From a checkpoint of a small masked image model: encoder activation quick_gelu.
Rows from block 5 of the encoder, named by matrix and row number. Rows with one number belong to one neuron. Each number is 200 + 20 x the weight over the matrix's rms, rounded and kept within 0 to 999. All counts start at 0.
# fc1: MLP up (encoder.blocks.5.mlp.fc1.weight, 768x384), inputs 0-31
# fc2: MLP down (encoder.blocks.5.mlp.fc2.weight, 384x768, transposed), outputs 0-31
fc1.143,169,208,180,229,237,207,211,229,208,174,203,165,207,241,210,160,208,249,192,199,230,252,221,205,191,266,187,138,178,199,157,200
fc2.143,193,224,217,203,150,179,154,211,186,211,216,193,174,218,207,262,180,187,183,208,220,211,187,212,185,160,147,230,248,209,228,167
fc1.144,209,194,204,207,200,204,205,214,182,190,193,196,210,212,187,205,206,204,211,207,189,210,201,190,201,190,192,213,186,197,198,212
fc2.144,181,201,184,176,199,181,174,163,214,246,200,222,209,184,238,178,196,207,200,208,241,186,227,198,216,222,213,185,231,194,238,182
fc1.145,193,195,191,205,191,214,199,207,209,201,195,196,204,192,196,194,197,205,213,200,208,196,193,192,204,197,192,200,205,196,196,197
fc2.145,221,196,207,188,204,194,199,196,198,195,198,220,212,215,210,216,194,204,189,187,210,227,192,212,182,177,222,187,200,179,215,203
fc1.146,199,195,202,220,196,187,188,200,191,201,199,192,201,205,201,205,187,201,210,196,205,179,188,215,181,187,199,194,205,195,205,203
fc2.146,210,194,205,199,220,204,224,207,196,216,207,204,190,192,186,197,204,210,186,202,163,229,213,194,228,209,198,212,201,213,168,175
fc1.147,206,188,210,203,207,207,190,210,195,213,197,189,191,195,194,205,191,205,202,213,208,194,212,202,212,192,208,193,211,199,206,200
fc2.147,194,194,179,202,171,190,204,198,189,191,221,221,191,212,209,194,238,175,211,136,204,227,157,167,172,219,190,222,183,199,198,213
fc1.148,251,171,187,202,220,166,149,152,237,175,168,226,192,221,207,209,229,225,195,227,182,185,162,168,150,194,233,199,235,186,148,220
fc2.148,182,204,239,188,202,225,213,216,235,224,225,250,169,184,208,212,183,186,161,191,213,211,217,232,235,227,181,214,243,176,235,176
fc1.149,274,199,232,142,217,234,163,228,235,176,203,203,237,238,218,180,188,193,207,231,246,196,149,214,185,137,187,203,200,221,130,266
fc2.149,190,177,186,188,199,185,209,196,183,198,207,232,184,203,190,216,186,192,204,192,185,209,202,201,201,216,207,206,212,193,230,175
fc1.150,196,215,205,202,197,196,207,195,193,189,210,202,203,211,193,209,199,194,202,190,201,203,203,190,187,212,191,188,192,198,198,205
fc2.150,206,202,202,167,204,192,192,196,206,228,167,191,197,203,224,173,174,199,226,239,202,184,219,205,228,192,211,223,227,215,198,187
fc1.151,163,168,208,168,228,188,191,189,216,195,181,190,150,193,174,162,216,246,166,165,209,225,213,176,181,214,194,234,254,257,209,173
fc2.151,165,185,212,165,192,201,194,183,203,201,205,200,205,213,192,204,193,195,191,192,192,187,221,185,206,198,192,222,188,189,207,207
fc1.152,202,189,189,202,207,207,195,200,201,200,202,200,198,198,196,195,194,208,194,196,204,199,195,209,203,203,202,205,204,196,198,192
fc2.152,199,214,220,186,207,197,209,219,213,168,227,209,210,213,183,206,218,166,220,201,201,209,195,201,169,208,193,177,199,209,209,217
fc1.153,208,206,208,198,199,204,204,199,210,197,200,201,209,197,209,193,212,208,188,202,209,208,211,201,199,195,206,206,202,212,193,202
fc2.153,199,176,194,222,191,211,197,196,189,215,193,197,197,214,221,193,180,202,209,210,177,185,187,186,225,213,196,190,185,195,208,200
fc1.154,196,197,200,202,200,199,207,200,223,190,200,186,219,210,189,201,195,204,177,214,184,194,214,196,210,202,197,199,195,213,201,209
fc2.154,207,196,194,216,191,188,196,226,177,203,199,236,174,197,223,208,198,165,212,193,216,186,163,195,194,199,220,205,218,179,206,172
fc1.155,195,203,198,204,201,197,194,203,192,200,197,189,193,207,189,198,201,199,211,191,204,181,194,195,196,206,197,191,212,192,192,198
fc2.155,197,187,219,208,228,210,195,201,217,204,221,209,205,201,205,221,181,201,188,222,194,212,218,221,192,181,186,197,184,227,208,179
fc1.156,217,199,228,188,190,198,217,232,245,251,178,170,201,186,207,212,203,320,237,211,233,215,204,133,182,171,203,210,191,163,181,220
fc2.156,150,199,193,164,206,193,198,168,156,214,214,204,183,178,192,211,189,205,200,185,209,183,198,240,203,185,180,211,189,218,208,196
fc1.157,202,193,202,202,197,204,197,197,197,202,194,202,210,204,197,200,192,208,210,193,199,195,209,200,202,191,193,201,199,203,201,199
fc2.157,192,187,198,195,199,192,188,195,199,204,214,199,198,195,207,189,204,183,185,227,208,218,179,185,191,219,223,190,198,202,192,195
fc1.158,204,201,189,197,198,202,202,201,199,205,211,196,190,190,203,203,200,199,199,199,198,198,202,208,209,205,205,207,190,190,202,199
fc2.158,197,222,212,210,186,175,212,191,209,192,200,199,216,222,179,188,207,198,200,201,227,207,193,185,180,197,204,184,208,220,202,226
fc1.159,202,196,201,203,193,198,191,206,205,207,201,206,208,199,203,196,201,208,197,201,203,206,199,199,207,198,204,204,195,203,208,206
fc2.159,203,197,204,197,208,213,214,191,208,193,206,190,165,200,211,192,212,200,218,199,190,196,200,208,197,199,188,207,211,184,176,202
fc1.160,204,228,205,213,250,235,215,205,229,219,192,169,176,212,213,217,150,172,179,168,161,193,211,216,239,196,217,195,204,199,218,220
fc2.160,211,197,196,223,152,215,214,206,176,175,217,214,206,200,183,206,239,179,224,209,208,221,182,208,190,196,164,181,205,216,190,188
fc1.161,201,193,202,207,219,213,204,211,190,189,192,204,183,191,198,202,200,188,206,207,192,189,228,201,177,198,215,183,192,213,203,206
fc2.161,217,219,210,233,174,190,200,217,228,189,217,177,207,220,196,214,193,222,208,190,210,211,144,197,251,204,167,242,184,197,211,201
fc1.162,214,161,226,146,220,212,189,194,159,165,178,222,188,195,217,190,175,235,233,211,189,202,147,183,197,176,208,258,199,223,176,168
fc2.162,195,200,166,177,223,210,206,178,181,212,218,179,182,188,199,213,184,192,229,201,206,198,203,199,204,212,199,221,213,189,213,205
fc1.163,205,197,195,192,195,211,201,202,201,193,213,198,205,198,191,190,207,197,176,192,205,202,194,204,212,198,200,210,201,207,201,211
fc2.163,204,183,183,205,200,206,195,203,203,206,189,199,196,196,214,213,181,216,241,216,202,192,218,195,155,217,200,175,192,214,194,182
fc1.164,223,203,189,199,184,212,200,234,193,193,257,192,209,146,250,185,254,218,169,154,216,169,223,226,211,205,165,181,192,184,172,209
fc2.164,173,209,210,207,233,196,207,172,230,176,171,220,162,234,160,234,174,210,205,254,233,227,186,188,191,181,234,236,246,199,190,205
fc1.165,195,237,209,213,214,197,200,193,198,195,194,189,201,191,205,206,195,211,202,206,206,216,196,198,192,216,202,179,193,213,191,195
fc2.165,210,169,197,189,185,208,208,222,216,221,181,215,185,191,186,192,185,179,183,178,191,186,209,205,215,181,205,234,188,205,234,200
fc1.166,205,210,201,192,205,199,201,203,198,191,193,214,199,194,201,196,188,198,202,193,200,208,182,203,204,204,203,221,193,206,190,215
fc2.166,204,201,194,223,181,163,222,180,199,213,182,192,228,213,217,196,225,201,205,230,176,160,214,201,187,187,218,157,199,188,202,158
fc1.167,209,174,163,216,223,202,184,243,268,224,182,168,238,224,225,197,104,164,239,205,192,261,194,199,186,200,184,208,183,230,206,285
fc2.167,234,235,164,239,173,228,227,188,209,191,191,190,188,195,226,166,173,190,224,232,181,208,257,187,166,186,165,185,198,164,242,146
fc1.168,263,254,203,224,220,167,182,213,227,206,209,177,187,216,187,177,207,202,185,176,206,192,227,209,212,190,219,225,193,193,225,192
fc2.168,234,215,214,213,186,224,227,189,200,207,183,247,217,186,166,221,216,209,176,220,211,198,201,183,196,197,188,161,222,198,187,189
fc1.169,236,189,170,232,232,200,214,235,232,215,210,177,215,193,201,200,167,158,189,195,228,159,189,228,191,192,208,191,170,208,200,167
fc2.169,164,216,239,199,172,216,223,209,239,150,195,246,187,216,238,195,183,215,203,200,179,203,206,176,197,201,181,184,218,212,181,244
fc1.170,181,179,167,212,220,231,185,184,173,160,191,192,163,204,186,188,203,214,177,171,216,198,183,210,258,147,198,201,223,191,179,192
fc2.170,240,179,191,202,185,216,187,207,183,196,198,197,216,225,185,188,157,204,203,236,202,210,193,207,172,243,194,221,217,207,201,196
fc1.171,199,206,202,201,201,198,201,205,194,205,196,206,201,203,218,208,205,202,207,200,203,206,197,192,197,194,200,200,196,206,197,211
fc2.171,209,203,198,197,204,206,206,200,205,199,202,200,198,199,194,188,194,186,196,198,196,190,205,197,207,203,197,211,193,197,206,192
fc1.172,255,208,230,176,240,263,143,215,183,137,225,191,229,213,220,172,260,146,215,216,218,220,202,212,186,195,227,162,232,285,184,224
fc2.172,185,208,194,219,154,224,217,221,161,162,201,258,193,233,188,202,207,219,189,200,150,208,199,210,218,195,171,200,181,170,184,153
fc1.173,180,193,253,159,187,212,167,179,162,210,157,223,191,225,208,206,193,189,196,231,174,200,190,214,230,211,200,138,215,223,226,225
fc2.173,231,175,146,191,187,207,187,203,208,211,198,223,191,228,183,238,196,216,184,168,197,217,183,200,184,220,227,226,160,201,214,179
fc1.174,239,177,212,187,210,260,197,191,181,174,176,179,203,212,198,133,203,188,221,151,189,154,169,145,188,246,248,180,170,247,195,224
fc2.174,206,214,170,214,180,203,172,206,171,216,229,242,206,190,194,210,219,201,197,205,204,199,193,182,202,204,194,203,231,201,210,178
fc1.175,235,219,225,167,247,185,150,162,212,179,201,159,157,242,216,153,224,229,222,160,139,192,193,216,188,207,214,151,212,239,233,279
fc2.175,232,241,189,218,199,169,178,194,219,220,192,211,214,199,203,205,163,208,212,198,233,248,211,214,212,209,194,220,188,200,201,171
fc1.176,207,230,233,210,194,197,194,211,203,208,207,159,203,185,231,237,179,188,194,205,256,161,241,281,234,224,243,160,150,179,200,183
fc2.176,229,189,178,237,226,231,179,197,169,220,184,239,222,206,191,144,244,181,204,224,217,198,162,155,189,232,204,191,240,200,135,189
fc1.177,151,212,192,219,154,153,175,243,232,208,174,226,221,214,173,201,177,199,196,197,221,196,212,217,223,197,199,171,130,169,189,208
fc2.177,164,223,179,156,190,179,266,191,203,209,253,261,196,187,195,202,184,196,160,190,230,184,212,209,188,186,213,192,187,176,249,227
fc1.178,226,184,193,191,193,206,225,198,184,220,146,234,184,201,176,234,214,153,223,191,222,212,142,208,175,194,218,241,197,199,204,214
fc2.178,210,203,179,181,189,216,187,217,166,216,203,195,217,197,200,204,170,205,202,196,191,180,219,192,187,188,176,189,204,192,185,176
fc1.179,191,191,196,204,204,207,193,206,198,215,190,198,197,211,196,204,196,198,196,213,198,179,196,206,204,201,188,197,202,201,201,191
fc2.179,226,191,187,203,206,206,216,207,190,184,206,235,231,186,221,189,219,203,195,184,208,226,197,226,185,180,240,193,201,211,206,230
fc1.180,154,216,189,222,215,190,208,180,198,163,202,255,111,207,232,172,265,196,230,205,194,202,148,225,176,168,215,218,245,146,195,212
fc2.180,236,179,200,176,211,202,184,216,190,239,200,193,232,185,181,233,207,180,206,176,203,190,227,191,210,212,203,211,159,207,198,169
fc1.181,212,186,208,195,196,194,196,193,198,219,202,202,191,205,210,194,193,187,211,214,203,205,214,201,193,199,194,216,204,212,200,195
fc2.181,180,217,197,233,196,216,193,220,195,177,187,204,202,199,176,211,244,221,184,183,216,204,175,205,220,213,215,174,206,153,206,234
fc1.182,196,201,205,198,204,198,198,206,207,198,196,198,203,195,211,200,195,215,208,207,194,204,197,205,202,193,215,206,198,199,210,200
fc2.182,224,171,176,196,170,199,215,193,193,185,203,215,178,171,186,201,210,183,183,208,185,203,189,197,204,211,184,181,199,218,177,195
fc1.183,211,197,204,212,193,203,191,206,210,205,209,176,219,203,206,208,198,200,198,211,206,185,189,205,194,189,188,198,212,199,219,194
fc2.183,207,191,174,228,228,222,207,188,204,176,172,218,158,212,185,194,212,230,180,177,189,212,240,196,216,206,216,168,196,218,151,208
fc1.184,193,144,184,172,151,118,174,192,207,209,238,189,142,201,191,257,194,148,210,219,227,179,151,193,144,238,225,222,223,216,168,165
fc2.184,172,220,196,222,217,240,223,191,204,218,207,160,216,190,205,140,196,213,219,199,191,208,212,215,216,199,191,182,214,180,223,215
fc1.185,199,200,194,202,198,204,193,212,196,195,192,195,189,189,199,194,198,202,205,190,199,192,188,214,201,202,207,206,195,211,205,210
fc2.185,226,230,214,175,189,176,241,204,223,206,222,221,194,202,205,220,192,178,195,227,219,228,224,180,177,180,198,202,190,188,231,189
fc1.186,194,205,201,200,209,190,203,205,197,192,197,215,196,193,204,194,186,216,213,201,205,195,197,186,198,217,215,186,191,180,191,200
fc2.186,188,207,184,186,169,205,215,183,195,195,237,170,223,208,196,200,218,181,176,181,211,218,202,205,198,176,187,236,216,201,217,203
fc1.187,200,194,207,195,201,207,193,209,189,198,197,197,205,204,196,207,195,192,202,198,195,197,199,204,200,202,203,198,200,202,202,202
fc2.187,196,212,192,200,203,191,213,192,221,215,192,217,201,206,210,191,211,214,186,209,200,201,202,182,187,188,185,195,190,203,200,204
fc1.188,220,187,149,153,176,250,179,184,191,200,143,233,204,193,240,175,241,155,186,229,188,205,164,218,215,189,161,178,160,204,245,221
fc2.188,198,224,188,173,181,186,204,217,232,181,212,209,200,229,205,176,158,242,219,221,225,221,201,211,218,210,223,221,211,210,204,195
fc1.189,183,187,188,211,191,201,191,208,203,202,194,196,206,209,183,204,192,195,211,203,201,189,200,198,202,200,197,199,209,203,199,195
fc2.189,220,216,181,186,201,197,202,168,186,202,216,199,208,184,219,178,215,214,177,169,200,203,182,192,200,200,182,179,198,150,194,178
fc1.190,199,183,262,232,264,195,209,196,171,157,166,205,191,222,171,181,212,178,209,201,174,141,224,192,221,202,275,245,194,215,171,226
fc2.190,227,200,182,222,171,231,191,191,195,225,202,175,222,217,197,198,235,216,199,194,163,194,194,192,170,197,175,187,240,178,205,181
fc1.191,197,195,192,195,209,202,196,199,201,194,198,199,196,202,198,199,205,201,193,197,204,196,198,206,208,206,207,202,197,193,196,197
fc2.191,201,218,193,205,179,186,211,199,206,220,214,201,217,210,191,204,203,206,211,187,203,194,203,188,177,204,188,196,209,205,217,211
fc1.192,205,205,207,208,206,189,201,202,191,200,194,191,224,188,192,191,187,191,199,188,205,185,185,205,201,198,210,212,207,193,196,211
fc2.192,205,223,182,179,192,206,198,206,215,193,210,226,171,221,227,221,208,210,206,217,223,199,219,190,194,193,173,160,210,212,196,198
fc1.193,200,200,198,215,176,197,190,207,200,203,179,204,211,205,202,205,198,202,200,204,201,199,195,204,204,196,198,200,200,210,198,203
fc2.193,228,202,191,181,243,214,220,211,195,202,216,179,206,202,214,179,212,224,194,199,187,196,217,190,213,207,192,206,209,176,208,201
fc1.194,207,206,200,202,202,196,199,198,195,200,207,200,198,199,198,200,198,209,212,201,194,207,192,193,198,194,208,198,208,193,199,192
fc2.194,187,190,202,195,208,197,194,193,201,195,192,199,200,194,207,209,201,194,181,200,210,198,203,211,193,206,192,195,208,206,201,202
fc1.195,186,130,199,149,228,156,130,157,233,174,169,212,196,143,195,94,275,182,212,233,150,178,155,191,234,197,241,173,213,195,199,203
fc2.195,187,204,193,152,235,232,248,217,205,229,204,206,222,179,215,216,129,228,227,183,210,219,254,238,219,187,171,214,215,184,253,241
fc1.196,198,199,202,198,212,201,205,198,193,196,211,199,192,202,200,197,206,197,198,205,207,195,211,195,198,205,205,201,193,197,203,201
fc2.196,204,204,215,204,182,202,189,228,213,217,190,195,206,185,190,212,203,195,200,187,193,212,191,206,212,203,203,201,216,184,198,205
fc1.197,233,155,205,167,199,197,206,209,235,194,269,243,183,154,191,188,170,214,179,190,248,196,200,201,191,226,200,190,210,187,115,166
fc2.197,156,179,199,213,188,202,193,197,187,196,164,192,185,219,194,199,213,203,195,190,212,194,183,185,218,171,185,167,223,187,228,176
fc1.198,201,204,205,193,209,199,185,201,200,211,209,201,204,199,212,197,195,203,200,183,205,201,182,201,222,183,207,196,203,199,195,199
fc2.198,210,191,176,215,200,207,215,187,212,168,192,199,193,213,169,209,215,229,202,221,203,202,215,218,130,213,183,190,218,212,193,214
fc1.199,190,189,215,199,190,191,194,199,204,211,192,180,201,195,186,196,189,221,206,184,195,197,221,183,188,196,206,189,195,196,211,200
fc2.199,245,198,157,203,219,227,207,193,193,166,234,204,202,200,214,212,221,159,186,221,221,202,159,227,217,212,196,216,200,221,187,175
fc1.200,196,200,191,196,201,201,207,208,200,199,203,186,200,197,188,193,202,194,190,202,187,204,211,191,200,202,207,203,191,209,200,200
fc2.200,194,213,190,207,196,221,189,195,213,182,213,198,192,201,204,217,194,201,200,204,246,193,191,215,184,204,200,200,213,191,221,214
fc1.201,189,205,227,226,155,214,152,227,195,214,204,163,215,262,237,150,250,266,180,117,216,194,213,244,200,210,196,200,196,206,155,218
fc2.201,193,240,217,200,204,194,179,211,218,246,172,230,199,197,145,216,209,252,211,238,211,210,220,206,196,179,185,177,179,198,206,220
fc1.202,198,200,198,199,206,201,200,199,205,205,201,199,199,193,191,193,204,203,197,200,202,190,191,196,209,201,203,193,201,198,199,210
fc2.202,211,201,202,201,200,192,200,198,200,188,205,213,202,207,208,206,196,188,202,186,200,200,199,203,189,191,199,203,192,191,203,188
fc1.203,213,215,203,193,216,205,201,205,193,187,196,189,194,213,211,214,197,205,202,196,198,215,194,182,205,191,195,205,204,208,198,207
fc2.203,192,176,202,190,176,191,182,191,204,216,203,202,217,203,194,182,192,177,180,228,206,179,213,216,181,220,207,206,183,187,200,198
fc1.204,214,215,205,149,187,252,162,202,178,186,194,213,233,186,208,190,253,148,218,253,202,165,182,196,201,210,168,216,191,247,211,193
fc2.204,184,190,173,182,215,174,211,187,217,218,205,206,206,188,195,200,157,218,212,184,201,226,193,195,211,213,246,191,230,201,212,221
fc1.205,206,223,195,202,182,194,208,209,200,188,173,175,195,211,208,203,202,213,205,202,201,203,206,202,210,201,190,192,192,213,180,197
fc2.205,180,226,188,182,192,177,184,193,183,206,235,243,199,209,192,214,190,178,156,184,225,187,181,178,176,173,220,223,208,209,208,191
fc1.206,195,195,198,195,205,193,199,188,209,198,222,202,210,197,198,211,208,205,206,191,198,186,193,206,207,200,202,196,198,201,208,212
fc2.206,224,209,211,210,206,209,189,212,196,207,185,182,186,193,202,178,196,209,186,224,184,220,218,198,178,216,185,211,200,202,173,174
fc1.207,197,190,192,202,188,199,186,201,202,209,200,173,181,188,171,195,189,212,195,201,199,179,206,191,196,198,190,205,223,184,200,185
fc2.207,186,167,202,222,230,227,213,194,206,206,200,218,239,235,234,229,211,193,207,182,196,221,201,249,167,209,211,169,192,227,235,241
fc1.208,168,170,215,184,193,199,231,213,217,206,201,179,177,171,218,212,206,161,206,209,225,210,180,194,208,187,212,210,177,178,166,203
fc2.208,196,190,194,204,200,223,146,208,182,195,234,196,196,228,173,185,209,208,207,233,188,199,187,223,196,197,202,210,224,192,221,186
fc1.209,207,193,197,204,204,205,199,201,197,215,199,182,198,205,200,198,191,205,199,202,194,190,205,197,200,194,205,192,205,206,209,200
fc2.209,196,189,209,195,199,201,205,188,198,180,216,207,198,177,204,195,217,196,196,202,209,203,190,207,200,208,191,190,187,193,176,196
fc1.210,246,143,190,187,191,219,134,227,262,128,154,252,152,205,187,174,207,187,180,198,203,197,185,197,214,140,215,258,157,211,182,177
fc2.210,189,234,201,189,184,208,204,183,206,215,200,230,218,217,171,234,184,185,221,235,163,233,157,192,179,234,186,181,193,203,218,161
fc1.211,204,198,208,205,186,190,196,207,190,197,191,193,200,206,194,207,189,211,201,198,191,193,193,198,195,192,200,197,203,204,198,201
fc2.211,186,207,197,199,218,206,203,183,215,199,221,198,196,190,206,201,211,190,192,196,197,206,197,191,206,202,197,202,195,187,198,181
fc1.212,198,198,204,195,208,201,201,196,203,208,214,207,186,190,201,189,212,208,202,202,193,197,204,202,203,201,209,204,187,196,198,214
fc2.212,226,210,209,221,186,200,219,210,218,194,173,188,206,216,210,233,184,199,193,204,209,220,186,200,204,201,191,204,234,206,236,203
fc1.213,202,145,221,225,193,155,231,231,173,220,231,169,189,191,148,210,211,198,201,198,244,244,174,201,221,195,224,199,207,188,213,170
fc2.213,242,179,191,183,184,245,221,204,197,203,206,185,222,204,222,174,204,240,217,194,160,193,260,198,197,206,186,234,227,202,199,211
fc1.214,211,164,236,197,188,279,104,183,218,224,132,114,169,189,220,207,221,217,209,216,227,189,187,134,164,205,192,178,210,254,201,187
fc2.214,219,212,202,130,217,203,224,201,191,170,252,208,213,205,170,222,232,164,200,218,171,216,192,199,190,191,199,209,171,188,211,193
fc1.215,204,196,191,194,200,215,198,226,200,213,201,199,191,192,195,213,203,189,201,178,200,186,187,198,207,204,200,203,196,197,206,197
fc2.215,201,199,216,201,222,186,209,167,210,149,198,215,230,235,202,187,174,213,196,256,215,204,224,217,170,183,188,168,217,215,194,198
fc1.216,184,233,220,173,204,181,183,155,219,249,180,217,208,190,231,237,191,219,258,247,195,242,155,199,184,205,260,191,140,214,207,221
fc2.216,178,259,197,210,194,188,187,206,206,217,205,236,232,211,202,193,225,205,211,163,224,214,207,217,224,232,219,189,213,180,224,229
fc1.217,201,201,198,211,192,196,191,196,209,195,204,204,204,200,205,193,198,199,191,192,209,199,188,208,199,193,206,191,201,207,204,203
fc2.217,210,191,190,204,202,186,223,178,193,212,184,201,182,192,190,207,202,202,213,203,174,205,196,193,211,204,196,221,175,191,199,187
fc1.218,197,201,199,208,197,196,218,218,200,210,210,198,209,196,209,217,201,188,195,203,210,202,201,192,188,190,203,199,197,196,192,188
fc2.218,210,193,186,196,228,234,155,152,203,161,164,210,174,223,197,165,200,220,212,188,174,195,206,215,208,213,184,193,225,229,190,198
fc1.219,153,216,229,224,178,152,198,220,188,194,137,183,227,184,234,251,201,168,246,135,195,213,189,242,177,223,209,229,165,191,202,201
fc2.219,203,184,215,209,182,232,209,192,171,187,216,230,146,211,190,194,231,182,200,206,159,228,218,173,203,227,180,194,230,187,216,181
fc1.220,145,218,224,217,190,200,168,171,154,193,213,180,136,193,194,237,216,193,158,151,266,237,218,234,166,236,226,188,214,212,179,169
fc2.220,190,204,202,192,191,211,189,211,172,189,195,188,187,200,171,199,175,222,197,217,223,205,218,176,216,208,200,197,200,193,197,214
fc1.221,226,191,188,208,192,194,195,202,193,190,245,211,220,184,202,183,212,204,175,188,266,204,229,216,208,190,184,193,192,176,188,232
fc2.221,185,214,197,185,208,206,204,211,213,210,175,192,181,209,194,204,188,210,196,246,170,197,189,213,173,216,188,210,185,253,220,204
fc1.222,154,149,255,218,221,165,249,196,250,251,131,173,176,185,224,265,194,201,201,213,241,163,169,220,154,192,203,182,124,168,173,249
fc2.222,205,207,235,161,222,190,177,198,237,146,243,181,165,212,202,174,218,203,218,176,150,218,223,220,171,221,219,224,222,163,258,185
fc1.223,212,192,218,227,202,227,199,177,192,208,242,181,171,199,144,233,243,212,177,194,202,210,210,226,229,179,201,195,202,186,189,182
fc2.223,264,182,187,214,191,174,185,219,184,188,235,219,223,227,214,186,182,182,187,217,209,224,210,193,199,179,202,206,218,214,208,203
fc1.224,196,194,201,197,209,194,202,197,200,209,203,194,196,208,191,203,198,196,189,189,190,195,187,194,202,200,200,206,213,204,203,202
fc2.224,187,191,201,211,195,202,176,185,184,168,223,199,226,196,216,190,200,206,208,229,214,182,233,216,187,198,205,181,170,171,178,180
fc1.225,212,196,196,206,189,205,201,198,204,185,202,200,201,204,197,199,189,210,188,195,204,222,212,205,194,201,206,197,209,210,200,203
fc2.225,190,210,196,193,180,195,191,188,191,201,202,176,197,196,212,193,198,191,239,200,207,170,173,177,203,215,187,198,185,172,210,194
fc1.226,207,190,217,206,189,177,209,213,194,204,230,201,211,204,214,193,198,192,198,211,220,207,194,193,223,192,198,205,214,223,210,219
fc2.226,198,221,207,198,203,212,216,178,198,201,179,191,188,198,204,201,227,208,199,196,194,190,207,190,196,182,203,165,201,163,194,177
fc1.227,224,187,186,182,214,254,204,181,181,175,219,257,194,155,203,245,189,174,159,173,229,198,227,214,195,179,235,165,227,164,140,176
fc2.227,193,208,210,217,200,182,153,188,195,202,195,200,241,219,201,195,183,222,193,222,213,195,203,203,157,208,183,220,204,209,227,219
fc1.228,192,218,221,213,208,268,242,207,171,191,200,215,164,261,172,262,157,188,187,159,225,177,128,207,191,207,211,161,187,236,171,191
fc2.228,225,202,168,193,236,225,204,183,218,199,186,193,191,163,256,204,215,210,185,191,168,226,257,197,214,209,218,205,217,199,233,195
fc1.229,195,206,201,199,214,208,196,213,195,201,200,202,204,201,198,198,200,213,190,195,210,203,205,190,209,211,207,199,197,198,203,204
fc2.229,221,194,194,188,168,190,204,188,210,211,196,190,204,191,224,210,201,175,221,184,203,192,191,206,189,184,183,209,206,192,186,196
fc1.230,213,202,198,196,196,200,208,207,191,193,192,194,191,205,205,191,198,206,193,215,200,206,198,194,198,197,204,209,199,191,191,201
fc2.230,195,210,204,213,203,195,195,200,207,186,217,212,210,190,197,219,212,184,207,185,200,185,185,205,197,203,197,198,182,206,207,203
fc1.231,150,181,231,212,176,201,200,218,213,213,173,181,187,191,172,234,195,207,196,193,216,201,213,222,212,172,190,173,223,203,198,198
fc2.231,239,197,179,201,212,199,177,199,186,185,248,198,226,188,209,168,200,188,203,221,197,193,195,183,183,228,203,216,193,181,187,162
fc1.232,195,214,208,200,216,212,200,193,193,210,211,211,193,198,198,211,210,200,204,208,188,203,186,199,205,194,189,201,198,203,205,194
fc2.232,199,194,193,195,190,181,206,215,211,188,172,206,204,208,202,189,185,202,189,187,215,200,212,204,203,192,215,203,184,207,194,225
fc1.233,208,213,200,198,190,210,200,203,201,206,190,202,195,197,188,208,206,194,190,201,181,203,208,188,208,214,196,199,189,209,193,200
fc2.233,197,207,206,222,200,181,200,203,192,187,192,204,210,196,220,200,179,209,217,208,254,212,206,191,186,180,217,214,207,185,210,220
fc1.234,200,199,237,215,177,203,164,231,174,180,181,238,182,197,269,203,216,222,223,190,210,182,222,177,189,173,184,175,199,212,176,217
fc2.234,200,213,206,196,197,222,205,175,208,186,234,214,212,178,228,184,211,199,194,214,191,192,206,192,210,176,202,205,186,184,224,200
fc1.235,197,198,206,197,205,196,185,200,204,200,192,209,213,201,190,188,206,207,200,196,200,203,204,193,203,206,210,201,194,192,200,203
fc2.235,201,182,188,193,182,199,227,187,181,208,227,220,199,180,218,219,201,188,212,209,187,212,195,210,206,176,190,220,197,227,213,195
fc1.236,190,194,197,204,204,203,209,192,198,197,200,195,199,202,192,201,189,206,204,202,202,183,207,205,197,205,197,206,205,199,208,196
fc2.236,209,207,219,187,196,184,174,212,201,203,200,197,208,188,197,196,206,186,179,198,193,218,179,185,202,184,202,155,186,192,163,204
fc1.237,194,195,209,205,192,193,202,177,210,204,203,195,199,204,199,194,190,205,188,194,197,184,180,215,194,193,194,202,204,212,203,206
fc2.237,197,221,185,197,223,170,191,238,183,175,210,196,197,191,199,211,196,183,209,207,199,210,226,182,197,204,205,175,189,166,169,176
fc1.238,205,197,200,199,193,204,194,201,200,196,193,200,203,201,208,211,193,198,196,196,198,204,198,196,202,193,196,192,201,206,207,205
fc2.238,206,204,191,202,200,204,210,195,201,198,189,194,198,193,199,171,210,206,210,209,198,203,198,198,183,216,204,198,214,207,191,182
fc1.239,199,200,188,207,205,195,221,211,213,193,212,184,191,197,203,198,218,206,199,199,212,205,211,206,199,197,196,202,198,197,206,192
fc2.239,224,187,209,194,203,217,162,175,174,223,188,199,238,216,231,196,166,192,203,209,187,175,208,206,217,216,209,199,203,206,221,212
fc1.240,203,178,219,177,205,209,211,212,239,202,210,166,224,177,205,156,250,153,170,224,207,162,144,138,177,171,158,219,237,248,191,185
fc2.240,153,218,191,163,214,239,172,199,176,197,244,213,203,209,216,213,199,171,264,212,185,240,215,215,175,201,227,172,232,190,225,185