From a checkpoint of a small masked image model.
Model: 6.5M parameters, 48-pixel images, encoder width 384.
Data: 45211 training examples, 56.1 epochs.
Rows from block 5 of the encoder of a small masked image model, named by matrix and row number. Rows with one number belong to one neuron. Each number is 128 + 24 x the weight over its row's rms, rounded and kept within 0 to 255. All counts start at 0. Numbers have three digits each.
After each neuron's rows are labels from the 100 images, of 14848, where the neuron reaches its highest value: "responds to" is what is common among them. Only what is clearly more common there than usual is listed. The data: photos of plants and fungi (iNaturalist). In brackets: how many of the 100.
# fc1: MLP up (encoder.blocks.5.mlp.fc1.weight, 768x384), inputs 32-63
# fc2: MLP down (encoder.blocks.5.mlp.fc2.weight, 384x768, transposed), outputs 32-63

fc1.390:151112154091119159138130158100134091114101165101106104132108131095121087158082117110096091101159
fc2.390:128150119132100125131156091150144152146147089126130120103128165121111149127112110131157157161096
responds to: order Fagales (28)

fc1.177:155109097134175139130139153117147131096175112143109138142174140138138165118103122126147048143161
fc2.177:123097129130094127119086133151107114135091129122113133150114134105156124127123134117137164095109
responds to: class Liliopsida (25)

fc1.131:130107105140084108086147145088133156066100131106117135090090108103124163125118194123167096132123
fc2.131:126126135087120132137106134103113163126150112089116093153174127106147090138127112139102133125122
responds to: order Asterales (28)

fc1.72:105133090191082125159113138112126113128103136094162154113125141129137147108114151103150105081133
fc2.72:169124134104156168113103148168125141115161095134120114178139111106098129140109103198099122151143
responds to: class Liliopsida (27)

fc1.240:147111109132111099123153144168127136105147162174133135133142114141119140147150109143097122151124
fc2.240:112104132166155135104121141097106111146100126122101171143142116126157110143136104142138091094098
responds to: order Asterales (29); family: Asteraceae (29)

fc1.291:126118133146194106113120163064141169112159156147111149158113111141133138112116137125107132134146
fc2.291:150146100160099180106125071118142128139128074137101137145128121140162136151128134163132094089148
responds to: class Liliopsida (25)

fc1.752:116117167170115146154110134130150157156155166125124108140162112086125177123129109117107151091099
fc2.752:120126118145124093109133114067125125142112139115113110120094167160116097123146127126135122174146
responds to: class Liliopsida (25)